config = dict(
    n_mels=40,
    win_length=512,
    output_stride=2,
    head_dim=64,
    qk_norm=True,
    subsampling=2,
    layers=12,
    beta1=0.9,
    final_lr_fraction=0.01,
)
Rows from block 9 of a small audio frame classifier, named by matrix and row number. Rows with one number belong to one neuron. Each number is 200 + 20 x the weight over its row's rms, rounded and kept within 0 to 999. All counts start at 0. After the name is the row's rms in percent of the matrix's.
After each neuron's rows are labels from the 100 clips, of 14976, where the neuron reaches its highest value: "top examples" is what is common among them. Only what is clearly more common there than usual is listed. The data: synthesized solo parts of chorales (CocoChorales).
# fc1: MLP up (model.blocks.9.mlp.fc1.weight, 640x320), inputs 214-319
# fc2: MLP down (model.blocks.9.mlp.fc2.weight, 320x640, transposed), outputs 214-319

fc1.466,112,216,191,195,225,202,184,175,209,209,181,194,189,184,208,211,235,177,190,218,202,181,210,191,181,210,213,208,209,228,227,169,199,201,176,217,191,189,208,213,190,229,179,170,167,197,243,178,199,209,196,228,203,173,185,203,239,251,222,212,191,199,201,198,190,178,188,205,237,223,199,195,222,210,199,174,214,201,193,200,222,157,218,187,197,229,213,233,180,168,141,213,184,229,188,185,216,239,176,180,229,155,169,207,211,170,222
fc2.466,103,188,169,223,186,224,215,213,213,207,201,179,217,196,186,200,211,250,185,200,232,218,221,210,230,199,218,203,173,193,233,192,191,192,186,186,201,223,193,192,192,224,213,221,210,185,179,187,240,172,186,199,213,226,189,210,183,164,178,162,193,215,236,209,219,208,199,216,175,207,207,247,163,209,199,227,251,194,188,204,209,273,209,218,181,198,178,196,186,220,210,181,183,178,213,192,212,184,207,205,208,223,199,194,192,219,203
top examples: note G#4

fc1.170,107,193,252,204,251,222,213,181,222,209,202,198,196,202,184,184,200,185,183,216,174,176,218,175,198,162,203,199,229,211,219,244,199,168,154,209,200,201,221,181,201,212,174,180,201,200,231,217,171,171,232,196,188,152,203,235,222,210,204,192,216,204,197,199,188,217,187,208,212,201,250,182,187,197,173,199,211,169,197,161,215,190,221,200,165,227,227,229,240,232,193,213,200,189,216,180,200,192,214,182,232,182,204,200,197,201,224
fc2.170,110,189,211,222,206,186,204,164,190,211,168,208,205,181,170,213,182,203,197,225,204,182,202,202,219,221,208,195,212,213,226,147,200,205,235,186,158,187,216,222,188,174,216,193,205,189,190,181,239,196,203,178,202,233,195,181,150,189,184,239,163,202,221,188,201,205,211,212,175,205,161,216,195,184,192,219,178,216,213,182,211,225,188,213,196,168,180,181,192,195,217,166,168,219,246,201,186,185,201,219,194,215,203,197,171,192,213
top examples: note E3; note D#5; note F5; note G5

fc1.41,099,209,191,195,216,238,193,185,195,194,186,220,197,202,200,211,208,242,196,186,198,159,205,192,211,184,186,210,194,175,184,240,180,234,183,192,194,209,228,186,210,216,157,172,213,220,232,198,178,196,175,189,226,191,191,231,170,196,186,192,203,204,209,158,221,207,200,183,214,221,179,231,184,193,229,209,219,174,222,218,199,190,198,221,222,217,226,165,183,183,194,172,207,209,186,204,212,179,211,189,160,208,195,209,218,217,180
fc2.41,098,194,223,202,177,184,213,206,196,243,184,164,222,173,192,211,198,223,165,209,222,193,150,200,179,186,186,239,178,220,193,184,196,223,224,191,208,175,213,200,183,210,196,229,204,173,221,218,216,206,224,242,214,191,177,211,204,187,196,214,207,206,211,214,207,174,222,193,177,200,204,221,221,197,218,181,173,199,207,178,218,248,209,182,194,200,170,228,202,228,197,186,202,209,184,188,181,227,161,188,216,206,195,188,206,243,189
top examples: note G#4; note F#4; trombone

fc1.76,087,190,194,212,210,180,181,205,190,174,200,214,191,211,223,189,196,217,212,205,235,182,197,227,206,206,207,213,178,211,183,177,190,238,210,197,223,214,218,206,213,213,210,230,182,168,233,167,210,196,206,181,177,211,159,208,209,196,189,217,213,214,218,186,195,193,194,201,185,163,202,228,199,191,191,231,185,178,153,190,198,220,227,231,174,211,172,214,216,188,206,149,227,174,193,223,196,187,193,200,193,207,212,191,178,159,173
fc2.76,098,216,224,210,224,241,182,193,223,183,207,157,205,206,181,167,193,172,206,175,228,218,177,190,181,212,217,169,165,189,200,202,226,192,178,183,187,189,228,186,220,169,221,219,187,206,190,211,200,185,207,214,233,217,230,183,199,187,241,203,223,193,210,212,207,246,210,223,216,204,171,204,200,240,203,183,203,210,191,186,205,180,217,205,226,197,241,217,193,197,177,223,182,188,204,173,238,211,166,210,203,215,224,200,216,197,203
top examples: note G3; tuba; note A3; note F3

fc1.487,092,193,185,185,206,190,207,213,179,252,149,199,201,197,233,183,203,221,205,215,226,215,209,185,205,161,201,221,177,213,196,187,181,193,236,194,221,172,207,208,217,206,190,188,188,202,227,191,161,230,215,212,203,240,186,167,202,213,221,206,188,216,193,236,202,191,197,183,160,218,179,182,220,212,189,182,172,235,220,204,211,192,198,151,223,217,233,189,221,172,202,165,198,226,169,182,177,197,185,195,198,185,200,208,176,196,207
fc2.487,095,186,212,205,199,223,214,180,194,173,203,170,188,220,182,190,187,185,226,199,212,167,215,225,164,214,210,178,213,182,187,180,199,222,198,209,229,188,193,200,224,188,212,193,173,197,193,192,213,206,183,182,218,183,169,183,214,194,203,184,196,227,185,203,188,216,204,213,238,213,194,207,168,219,175,201,199,241,179,178,195,228,194,237,212,174,155,216,204,256,206,238,190,183,220,179,207,197,242,213,199,227,212,217,203,192,197
top examples: note C5; note A#4

fc1.188,124,198,191,213,211,167,219,176,181,169,207,214,175,197,196,235,199,206,173,210,171,195,194,226,178,215,184,219,227,219,205,181,200,201,204,191,226,255,211,189,165,181,180,223,204,165,220,214,220,199,204,241,197,195,193,164,205,238,211,214,193,194,216,198,188,183,194,214,229,204,201,193,224,193,203,201,204,201,190,212,182,233,249,202,172,218,198,202,166,173,208,174,167,182,214,208,214,186,201,212,205,206,242,213,195,192,214
fc2.188,114,204,204,206,191,192,207,220,199,238,188,189,199,212,207,179,157,221,217,197,228,208,218,212,189,247,202,152,150,202,183,209,204,188,194,216,192,188,234,197,197,219,187,161,189,227,195,199,191,191,221,189,204,232,204,215,195,211,212,173,191,171,202,198,199,203,228,212,188,193,222,233,179,221,177,216,223,189,185,193,194,257,186,169,204,212,205,220,219,175,175,176,209,156,183,197,189,187,189,175,171,165,171,179,205,211,192
top examples: note D#4; note E4; note C#4; note F#4

fc1.484,101,201,180,221,209,209,217,174,213,190,211,221,243,214,206,221,187,166,191,184,199,187,176,200,222,170,197,196,196,216,206,192,215,228,226,187,196,222,234,213,178,214,198,193,220,183,216,195,175,207,210,187,195,230,224,202,175,201,211,221,173,199,191,199,187,209,218,206,199,157,245,204,199,166,203,188,194,212,209,223,179,217,217,210,165,198,165,217,210,225,219,171,216,208,199,238,211,235,179,190,176,240,212,167,214,213,223
fc2.484,097,187,200,201,175,180,197,223,216,214,199,188,194,185,216,176,195,216,173,214,200,220,211,206,197,186,210,145,192,177,202,200,184,212,212,212,192,208,167,217,193,177,229,209,207,212,202,189,232,204,216,213,229,161,191,197,183,210,223,148,225,187,221,187,214,209,191,196,192,210,207,185,181,194,196,156,187,200,201,195,216,236,185,180,200,212,215,218,177,170,159,203,186,213,214,185,210,165,205,177,228,201,206,224,222,157,185
top examples: tuba; note C#4; note F3; bassoon

fc1.241,094,197,229,211,200,215,194,198,176,185,225,194,204,211,216,179,178,202,212,212,211,171,162,182,219,215,200,224,190,225,176,196,179,202,169,218,212,190,218,239,198,228,206,186,195,184,201,197,182,223,214,225,190,202,248,195,217,183,193,210,196,174,181,203,176,212,188,211,184,192,186,219,198,190,200,214,224,173,212,188,187,258,222,206,187,202,166,247,217,182,175,152,208,190,182,192,214,194,177,175,218,233,196,188,206,200,200
fc2.241,099,222,221,214,209,194,199,208,186,185,215,173,181,233,209,212,202,197,215,198,226,214,192,238,196,252,170,169,212,194,181,222,244,188,207,232,194,230,228,168,212,182,160,200,161,186,198,172,185,174,189,182,181,226,206,201,217,193,195,208,195,178,221,216,195,201,210,223,190,199,195,209,195,190,193,215,222,220,184,240,216,271,182,177,199,221,191,175,206,187,175,235,191,217,206,183,209,198,223,211,212,174,180,156,165,191,176
top examples: note G3; note A3; note D3; double bass

fc1.296,107,206,183,201,197,220,198,196,245,191,209,239,208,202,153,154,233,198,192,214,230,211,227,209,197,195,157,189,197,187,189,174,203,248,205,204,188,220,186,199,194,223,165,180,207,211,210,184,189,206,202,214,176,181,199,188,167,183,204,171,160,203,170,232,190,186,179,206,228,190,179,176,180,201,210,206,235,197,173,228,200,176,198,198,203,203,201,190,186,233,200,160,171,193,217,203,202,200,227,205,189,177,214,193,224,187,230
fc2.296,108,216,188,211,227,211,195,176,155,180,180,175,179,196,219,251,186,183,197,182,180,211,178,194,167,201,204,222,217,193,212,201,173,176,207,184,195,183,225,176,216,201,228,204,178,180,197,201,224,154,193,207,216,210,220,217,228,177,186,232,224,191,190,192,179,186,227,213,179,195,207,223,188,219,208,242,165,212,202,188,200,280,187,187,169,224,209,188,199,217,211,234,227,222,202,208,220,201,172,222,194,208,189,204,200,218,175
top examples: tuba; note A#3; note A2; cello

fc1.229,110,204,214,196,193,224,216,145,200,182,186,177,195,231,191,177,232,182,215,221,174,184,186,179,208,203,205,209,171,240,199,180,200,187,209,178,190,187,214,213,182,209,219,196,190,208,182,184,193,198,234,224,200,215,201,176,181,185,196,210,256,217,229,214,239,219,173,187,214,209,186,210,188,227,186,180,171,201,215,197,215,204,211,201,185,194,199,194,196,203,182,204,229,190,189,226,216,176,174,201,187,241,213,207,211,177,151
fc2.229,100,207,205,212,232,201,182,218,250,215,197,215,204,193,195,180,228,209,229,166,213,180,210,195,205,210,210,201,219,174,206,194,217,178,180,210,192,202,169,201,202,178,185,205,172,200,227,213,204,209,182,191,243,211,195,216,222,209,218,193,185,184,206,197,220,185,180,225,199,183,178,167,196,218,238,200,206,206,225,200,218,216,201,215,198,212,198,226,205,138,175,200,183,201,179,224,218,240,183,206,190,223,206,199,186,210,208
top examples: note C5

fc1.630,114,249,175,204,199,218,191,168,215,183,177,216,215,220,172,207,242,192,185,190,205,166,175,191,200,183,188,200,198,217,198,184,176,180,218,221,238,184,213,181,230,179,212,158,205,210,198,186,175,202,212,216,199,217,182,167,189,214,176,177,203,187,204,230,205,188,225,163,200,193,180,210,206,238,221,177,162,212,216,173,177,170,191,184,193,197,208,190,193,167,163,183,186,179,183,197,188,189,194,225,193,199,185,235,198,197,185
fc2.630,108,166,203,194,197,195,193,176,163,195,223,240,183,201,222,219,163,219,198,197,238,226,162,184,204,216,214,206,190,159,227,192,200,235,234,203,197,193,175,182,173,220,191,247,184,179,214,192,218,247,207,205,163,162,187,207,216,164,213,228,200,208,172,196,218,213,209,200,220,221,187,205,186,200,194,203,211,235,205,208,197,234,185,220,232,175,199,202,228,217,193,190,170,230,185,159,161,244,219,230,200,186,206,228,200,199,205
top examples: note D#4; trombone; note F4; note D4

fc1.397,100,199,213,204,214,185,223,210,204,218,210,213,207,205,216,169,219,229,167,202,239,196,218,179,182,173,200,207,220,220,233,190,200,167,175,205,242,234,205,207,215,153,171,185,208,200,193,166,215,218,194,199,189,204,208,194,214,196,194,179,193,182,205,186,168,206,200,221,172,185,216,211,202,180,202,171,213,183,205,175,198,182,197,186,216,208,217,213,172,243,170,201,199,158,221,215,185,205,197,240,232,205,214,225,209,209,197
fc2.397,106,191,214,212,223,215,180,200,198,186,193,192,186,199,223,178,175,181,232,202,151,200,198,228,218,200,195,171,188,192,211,192,200,208,178,220,182,200,204,212,207,203,210,200,164,180,178,235,220,205,203,207,196,189,186,226,160,195,213,184,218,179,161,203,233,243,226,212,193,203,191,187,211,174,210,196,219,192,231,194,213,242,215,193,188,214,189,210,222,205,208,216,165,197,185,194,210,192,237,192,195,153,182,191,184,192,199
top examples: note A#3; note B3; note G#3; tuba

fc1.42,107,178,215,192,176,211,199,183,213,204,208,198,188,213,231,144,190,243,181,195,234,191,195,167,216,217,201,203,178,232,193,220,191,196,172,150,203,203,217,203,196,217,242,225,189,211,165,196,200,218,209,198,166,203,199,196,196,211,224,198,197,216,182,218,201,218,199,231,174,192,224,185,176,183,152,213,210,184,216,185,183,211,170,172,231,207,202,157,208,202,191,212,222,222,160,220,211,180,198,233,178,193,230,197,210,195,198
fc2.42,094,246,223,232,191,218,195,219,183,202,208,225,204,243,199,192,201,211,196,205,164,193,184,189,194,207,217,201,219,161,155,185,218,190,210,225,237,197,187,203,235,172,221,205,204,190,191,177,182,186,172,175,214,147,199,184,203,188,178,213,230,204,187,169,188,203,152,194,192,155,166,206,186,152,213,189,205,196,215,196,211,189,185,206,215,196,199,193,187,205,223,205,197,213,211,168,209,194,247,204,228,199,179,196,189,204,184
top examples: note D#4; note C#4; note A#3

fc1.552,094,186,194,202,182,204,213,169,212,224,188,197,155,200,195,193,184,213,226,194,193,205,210,200,185,226,228,222,189,225,214,176,184,174,219,192,181,187,174,185,196,155,192,224,183,190,207,178,202,224,169,198,223,206,184,209,165,207,201,204,172,197,186,217,218,199,210,206,163,214,174,239,217,238,184,202,204,245,195,156,237,220,218,184,214,201,253,232,190,181,177,187,182,211,182,160,212,173,188,224,181,186,188,219,182,177,188
fc2.552,093,201,167,203,212,218,187,200,222,165,180,172,233,189,162,211,175,160,153,242,215,162,221,208,196,195,192,227,201,190,212,199,245,226,211,207,211,198,211,202,173,207,204,206,169,175,204,194,183,186,231,197,188,231,205,161,209,188,197,171,181,234,237,173,189,203,199,173,219,191,194,200,175,204,209,219,211,205,185,193,205,240,157,233,182,188,174,225,204,206,195,236,218,165,190,193,171,216,197,201,224,219,178,185,207,205,204
top examples: note C5; note D5

fc1.77,101,240,223,189,198,197,207,227,191,201,199,231,188,216,253,180,220,195,204,223,191,201,212,199,178,180,227,243,162,193,202,204,225,172,187,190,170,175,185,224,217,199,218,196,215,178,211,207,167,207,228,164,214,205,203,208,190,191,213,210,193,216,181,237,209,205,230,208,197,209,213,210,218,196,185,201,198,201,167,150,214,227,210,193,186,219,211,199,246,239,224,205,179,209,170,220,157,202,171,197,191,180,226,197,199,238,220
fc2.77,099,197,216,181,216,197,173,198,224,178,240,200,198,196,170,187,176,206,205,217,204,183,210,207,204,201,200,191,214,188,200,178,175,205,214,194,216,186,184,199,224,240,226,187,184,177,173,209,234,178,205,244,182,192,180,202,204,222,182,209,189,235,186,229,205,213,158,169,196,174,182,154,208,204,213,190,193,229,201,224,196,146,214,207,180,182,192,167,210,230,214,184,165,211,253,189,229,196,223,201,223,195,190,176,189,188,215
top examples: note E3; cello; note F#3; note A3

fc1.306,096,165,219,194,192,228,181,152,188,230,198,181,158,209,201,177,215,225,179,212,235,203,211,199,220,167,195,210,189,189,176,252,192,219,198,224,199,188,229,192,207,179,227,197,193,204,222,208,189,202,179,204,202,232,231,221,230,221,206,202,172,196,177,211,192,174,212,212,215,219,226,237,216,225,191,229,176,207,205,168,202,224,199,191,220,201,218,190,203,215,226,200,200,195,196,183,177,193,208,199,207,156,182,229,178,208,185
fc2.306,103,204,173,181,215,217,199,242,209,208,184,188,204,209,184,222,180,203,212,171,154,212,205,191,245,206,213,198,172,218,216,192,207,202,207,220,218,211,193,191,220,202,228,206,203,188,200,201,235,204,207,202,180,202,209,170,221,185,204,202,198,224,207,195,215,202,178,221,190,200,193,168,209,175,190,142,211,181,238,210,217,156,213,184,194,199,193,206,230,225,215,164,177,160,232,173,224,182,188,222,183,205,202,205,171,191,206
top examples: note E3; note B3; tuba; note A3

fc1.323,099,207,211,192,203,196,232,201,249,169,178,199,178,206,215,164,184,211,196,206,220,195,198,169,186,202,189,194,179,212,201,211,196,189,186,189,188,157,238,203,186,203,221,217,200,205,204,226,212,233,229,206,196,184,222,200,199,194,189,207,198,223,194,234,185,187,168,241,208,183,196,174,150,205,165,225,221,203,159,182,182,225,197,209,232,207,197,162,246,222,231,210,201,235,168,217,170,177,191,202,176,178,249,205,183,219,199
fc2.323,084,204,219,206,178,224,149,221,182,190,195,191,211,207,181,222,177,190,189,208,171,208,198,229,221,218,212,213,208,192,148,174,209,205,212,200,204,209,216,219,190,203,208,196,197,225,209,218,214,189,169,191,168,169,206,203,222,199,208,215,204,219,190,183,204,204,188,163,199,182,209,231,187,139,200,167,155,218,220,184,183,180,213,199,173,201,196,178,211,220,184,223,188,194,202,173,212,183,215,210,219,200,193,204,223,211,218
top examples: note D#5; note C5; violin; note D5

fc1.375,100,180,226,236,205,193,202,251,217,219,191,222,208,184,191,193,200,189,190,191,202,214,202,203,215,199,206,195,180,195,203,208,175,170,183,192,200,208,187,193,224,166,168,188,183,173,212,194,196,190,194,194,193,181,184,187,237,222,215,176,180,204,165,198,210,173,189,198,171,178,176,215,251,181,177,171,183,186,180,162,206,186,182,215,190,217,204,192,196,199,223,191,216,209,234,203,217,183,170,164,202,203,199,218,184,230,181
fc2.375,102,241,218,184,216,212,162,164,200,225,164,200,186,231,200,154,220,229,186,211,206,205,236,195,200,192,199,194,179,219,179,186,221,241,218,189,177,208,203,182,225,176,216,180,199,183,194,171,193,169,225,184,187,167,178,214,213,180,173,188,193,214,171,236,187,192,193,214,175,217,186,157,201,199,247,193,196,184,172,224,240,223,203,156,187,188,183,157,202,210,227,209,170,210,218,226,181,212,229,231,190,241,215,196,193,228,213
top examples: note E3; tuba; note B3; instrument: bassoon

fc1.333,100,224,199,200,212,226,221,202,210,219,208,179,205,217,175,189,253,212,193,201,191,171,218,172,178,204,190,226,172,204,219,190,185,250,194,180,193,150,229,184,198,182,194,165,197,171,190,242,207,176,236,180,210,154,199,229,179,205,220,189,219,230,164,223,212,221,206,200,188,217,192,228,197,201,188,169,220,207,188,224,174,193,181,194,207,184,184,226,221,221,169,151,195,224,192,219,211,201,206,147,201,221,206,205,213,230,201
fc2.333,103,192,194,193,227,204,215,210,219,185,198,202,189,203,199,193,178,221,173,238,219,210,200,184,186,209,219,199,221,174,190,208,216,171,204,237,180,213,215,208,195,199,224,193,182,191,206,185,198,190,199,212,160,190,175,234,188,186,142,159,210,181,193,191,190,196,189,242,188,214,186,213,213,147,196,189,207,213,201,208,240,287,249,197,164,206,217,172,163,195,178,223,192,198,186,201,216,230,209,232,198,186,177,216,176,173,174
top examples: note D#5; note D5; flute; note C#5

fc1.287,108,208,211,192,195,225,189,201,185,216,161,214,184,220,213,187,226,203,219,167,199,216,189,175,199,200,222,197,152,171,212,194,192,144,222,182,216,202,190,165,200,214,220,175,249,176,165,208,183,226,230,194,237,223,185,161,226,214,186,165,204,231,197,215,202,219,231,163,184,237,201,177,193,241,225,169,195,200,239,186,235,189,197,171,226,191,232,195,190,202,180,182,199,186,183,166,182,212,177,216,218,184,224,215,192,252,210
fc2.287,099,147,204,197,210,187,173,196,174,171,221,185,187,193,207,209,185,206,218,183,182,209,228,238,179,226,191,188,219,231,195,198,214,204,232,190,196,184,134,222,186,166,206,201,189,216,185,185,183,211,220,212,169,172,214,192,212,202,197,191,221,201,204,230,188,205,191,211,229,224,171,133,218,195,174,214,165,244,195,216,163,229,181,195,246,187,162,208,173,210,192,188,179,223,221,232,192,199,215,207,203,197,234,204,204,174,204
top examples: note A#3; note G#3

fc1.133,097,227,177,210,200,211,202,192,207,183,159,174,184,205,183,162,211,177,200,175,181,211,238,193,232,187,176,209,210,216,204,206,181,213,188,184,166,172,191,204,182,194,238,200,201,207,201,160,206,203,188,203,229,180,220,262,147,203,206,213,175,212,214,209,217,188,192,228,245,238,221,206,236,210,185,200,210,219,177,219,205,203,204,186,192,196,185,179,206,170,211,210,192,191,204,188,199,190,174,189,190,204,192,210,204,182,199
fc2.133,106,153,229,195,215,212,169,201,207,235,238,227,210,178,194,216,237,207,191,211,199,223,200,179,221,209,232,231,188,243,206,192,192,213,182,217,209,197,235,194,203,211,208,195,199,186,214,202,204,176,194,221,193,229,154,200,204,201,214,166,203,210,170,174,212,215,189,189,189,201,166,201,199,212,232,211,210,196,217,180,183,241,207,205,189,230,202,189,171,206,193,212,192,178,206,178,208,197,192,238,193,217,233,194,242,235,213
top examples: note C5; note G3

fc1.138,088,187,221,211,158,193,192,231,211,254,193,152,178,194,223,191,222,199,194,188,225,239,212,142,203,203,209,215,214,209,205,205,195,208,200,188,206,167,204,184,175,218,221,208,201,231,191,234,183,187,190,233,187,232,217,209,182,179,208,216,172,220,217,201,200,213,178,224,217,215,193,199,228,234,183,205,189,205,177,195,179,211,173,190,210,182,205,182,214,179,204,193,193,215,183,235,236,185,215,169,186,223,184,212,236,213,194
fc2.138,086,219,216,189,203,213,177,190,184,181,209,214,200,197,198,207,229,195,224,220,211,212,203,239,227,214,219,222,159,158,225,190,188,213,242,185,187,208,190,213,217,185,192,173,206,210,184,237,225,182,193,189,211,207,201,182,221,185,197,220,262,186,193,242,189,174,198,181,216,202,192,199,217,187,182,203,218,185,203,217,199,215,202,192,180,212,202,212,194,222,223,203,154,173,201,153,199,190,192,221,224,190,197,181,204,222,186
top examples: note C5; note D5; note C#5; horn

fc1.110,106,240,224,175,229,220,205,169,195,201,168,196,199,216,219,197,188,185,184,221,225,209,168,209,169,206,197,211,222,220,257,176,194,172,164,200,175,219,203,176,167,204,182,206,206,207,193,209,214,189,202,264,209,190,178,224,207,239,217,213,188,155,213,184,194,165,201,199,219,213,220,205,213,190,208,171,198,197,206,204,177,184,208,196,188,199,209,212,174,194,176,214,199,211,210,185,232,219,199,217,209,196,170,213,191,207,188
fc2.110,105,180,169,228,211,189,190,221,206,224,235,223,191,196,190,191,195,205,186,199,190,207,198,202,218,203,179,197,181,174,196,224,200,220,198,210,196,172,240,215,209,190,215,198,197,202,200,212,220,201,237,164,188,182,177,206,186,202,188,197,177,225,216,212,199,217,221,220,194,176,183,222,206,220,216,205,238,220,177,218,196,269,203,171,198,191,194,215,193,213,168,208,189,199,174,181,210,182,202,202,186,175,181,189,194,191,223
top examples: note A#3; tuba; note G#3; note C#4

fc1.414,091,180,238,201,216,216,210,224,220,246,190,205,204,154,187,207,206,202,213,219,196,204,191,180,215,228,226,199,160,218,221,202,187,199,181,176,159,169,211,193,214,205,194,215,185,177,215,175,186,204,161,192,206,172,164,258,190,207,189,214,221,187,195,211,197,171,188,191,211,153,201,213,198,207,220,211,208,189,185,197,209,208,183,174,168,220,205,216,236,178,189,246,204,199,207,188,183,169,211,177,180,194,200,213,214,209,201
fc2.414,091,229,199,209,202,173,209,193,188,199,181,236,207,202,193,187,213,188,168,189,194,177,221,204,190,179,205,229,160,193,189,145,185,214,227,191,234,202,193,194,216,174,206,182,209,169,163,206,205,192,234,184,207,217,157,148,217,208,214,169,219,207,197,219,205,207,183,188,211,261,179,201,219,228,207,196,176,209,183,212,195,197,247,207,222,203,193,195,184,178,183,179,186,235,187,179,194,220,180,191,187,206,198,198,196,222,217
top examples: note G3; note C3; note A3; tuba

fc1.160,104,196,204,228,152,193,206,208,210,196,196,194,213,237,218,170,211,202,192,192,187,210,192,214,203,200,181,194,167,210,208,188,197,211,118,202,201,188,226,199,204,193,159,188,199,203,209,217,189,207,183,226,205,163,190,217,167,203,186,233,184,193,141,189,192,181,202,194,211,184,209,222,200,172,180,206,231,172,184,225,221,237,190,209,197,195,195,214,219,182,178,172,168,212,206,204,203,202,192,146,186,208,175,205,211,210,207
fc2.160,102,221,229,185,239,209,179,206,187,203,201,169,176,214,187,241,214,215,204,194,218,199,190,194,198,188,197,221,180,204,190,213,237,221,219,207,203,224,209,190,221,203,176,187,199,167,220,185,204,164,226,184,208,197,204,208,224,205,224,196,190,168,209,183,211,201,194,217,193,203,208,187,191,174,200,212,196,265,194,178,235,226,215,208,190,212,211,199,180,184,179,185,251,196,179,209,221,186,174,206,179,177,207,218,193,203,171
top examples: note G3; cello; note F3; note G#3

fc1.517,102,213,256,222,193,182,181,256,204,217,184,193,223,142,228,170,230,199,154,212,180,230,215,169,192,173,227,186,186,228,198,191,201,176,147,194,188,221,208,176,204,213,212,210,224,178,197,184,206,198,210,207,226,198,167,221,201,198,204,211,202,222,186,202,178,177,187,238,189,205,230,200,204,190,172,192,220,182,206,161,195,240,165,193,190,197,241,198,211,194,212,220,177,221,214,180,138,180,194,210,208,200,218,186,195,215,204
fc2.517,096,199,208,216,213,168,181,145,230,218,222,226,197,186,197,188,194,208,204,209,178,178,198,193,179,235,211,219,227,194,198,166,172,209,215,204,193,178,152,223,207,175,213,215,208,175,205,180,205,202,212,205,173,195,187,211,200,165,169,194,163,220,177,231,214,186,189,177,164,225,166,172,218,199,200,246,178,203,201,231,223,165,212,188,188,200,201,189,197,211,206,189,191,240,211,208,217,189,197,184,213,224,198,216,176,219,204
top examples: note E3; note F#3; note A3; tuba

fc1.458,101,197,191,215,211,203,194,179,192,181,228,204,234,184,196,193,197,207,192,179,208,199,236,194,234,198,171,207,191,223,177,178,198,237,221,182,217,215,205,221,169,222,183,222,203,222,222,185,186,196,205,211,197,197,139,201,153,157,214,230,175,188,201,223,210,182,209,202,221,166,214,223,173,209,200,207,192,220,195,192,210,227,205,218,206,224,191,205,194,157,206,151,224,200,218,211,200,209,190,158,200,200,235,168,214,181,236
fc2.458,098,204,222,171,195,192,195,164,205,211,184,181,188,192,199,177,204,188,176,182,180,249,203,184,185,224,171,169,207,180,178,182,213,183,167,186,198,162,193,184,201,203,208,191,181,207,155,191,210,204,202,184,206,181,204,174,230,226,201,187,231,193,200,210,199,193,190,236,204,225,197,194,185,232,163,204,206,201,193,221,176,218,182,230,185,174,196,205,197,202,188,213,223,219,163,211,206,209,207,220,177,188,153,226,201,233,201
top examples: tuba; note A#3; note E4; note F#3

fc1.437,100,215,174,200,216,173,175,208,204,189,186,198,230,175,216,186,189,221,206,234,225,186,201,196,209,195,224,187,146,169,171,195,196,198,168,191,194,233,169,195,199,196,193,240,198,191,180,218,202,225,202,191,195,199,236,227,204,184,197,205,221,207,171,214,213,211,197,212,212,197,173,210,219,199,203,155,220,183,223,182,221,238,211,218,203,190,237,199,186,193,222,158,191,209,192,188,195,214,177,242,193,215,212,189,204,186,197
fc2.437,109,220,232,173,208,161,213,212,240,201,235,186,201,214,206,190,219,189,246,244,166,194,200,182,167,198,201,203,195,201,202,208,212,186,222,210,239,201,149,204,209,213,181,194,182,180,201,183,170,178,156,194,168,225,179,184,178,211,207,194,215,203,227,217,195,215,195,209,247,177,201,110,162,176,210,211,153,200,201,219,172,130,201,186,209,209,204,196,241,204,166,226,196,216,176,210,202,189,190,205,223,205,189,182,202,189,185
top examples: note A#3; cello; note F3; bassoon

fc1.361,106,170,176,227,189,199,190,163,198,215,195,191,190,213,214,191,203,187,223,199,241,218,171,209,178,193,210,200,221,166,190,189,178,211,220,208,175,180,227,210,221,209,181,214,198,189,195,175,226,216,213,190,243,211,199,232,195,216,206,197,191,248,233,209,229,239,207,205,148,225,195,205,224,210,225,202,168,199,228,192,197,230,204,222,211,181,181,164,171,191,234,171,217,202,194,232,174,168,196,219,185,206,153,207,199,211,201
fc2.361,098,227,181,200,179,171,182,187,195,176,208,193,201,207,209,194,174,186,205,215,182,175,214,189,166,194,194,171,206,219,225,203,159,208,208,189,244,254,212,188,230,218,194,184,178,186,222,238,185,211,216,212,184,211,188,220,210,195,190,215,236,175,168,214,201,154,202,209,213,210,197,188,182,204,200,180,185,178,216,159,213,169,183,182,162,199,202,233,210,212,167,171,160,191,204,208,232,181,216,186,204,223,207,217,169,191,193
top examples: note C5; note C#5; note A#4; horn

fc1.318,099,230,198,194,188,215,195,175,217,204,186,199,206,224,210,177,189,237,203,200,219,194,162,191,184,204,202,228,191,210,192,205,183,177,205,171,198,205,221,189,217,219,186,204,184,224,200,192,197,203,196,204,193,234,162,174,198,201,212,179,166,218,192,205,160,185,190,259,195,212,200,191,204,208,188,209,196,228,177,193,183,214,173,213,218,219,209,187,196,185,190,203,245,252,187,189,186,235,180,220,231,210,215,195,193,206,200
fc2.318,091,177,223,209,206,222,167,202,225,190,199,201,193,231,205,218,199,240,193,195,200,181,227,225,189,207,201,184,177,187,174,164,197,187,197,209,213,193,203,220,190,193,198,198,209,157,202,185,206,182,199,177,210,159,180,197,206,169,187,206,223,231,191,248,198,196,177,169,181,209,220,236,181,182,210,175,245,230,175,224,209,173,181,204,202,165,184,195,211,191,242,228,174,190,204,174,188,183,224,199,144,191,211,209,191,180,171
top examples: note D#4; note F#3; note F3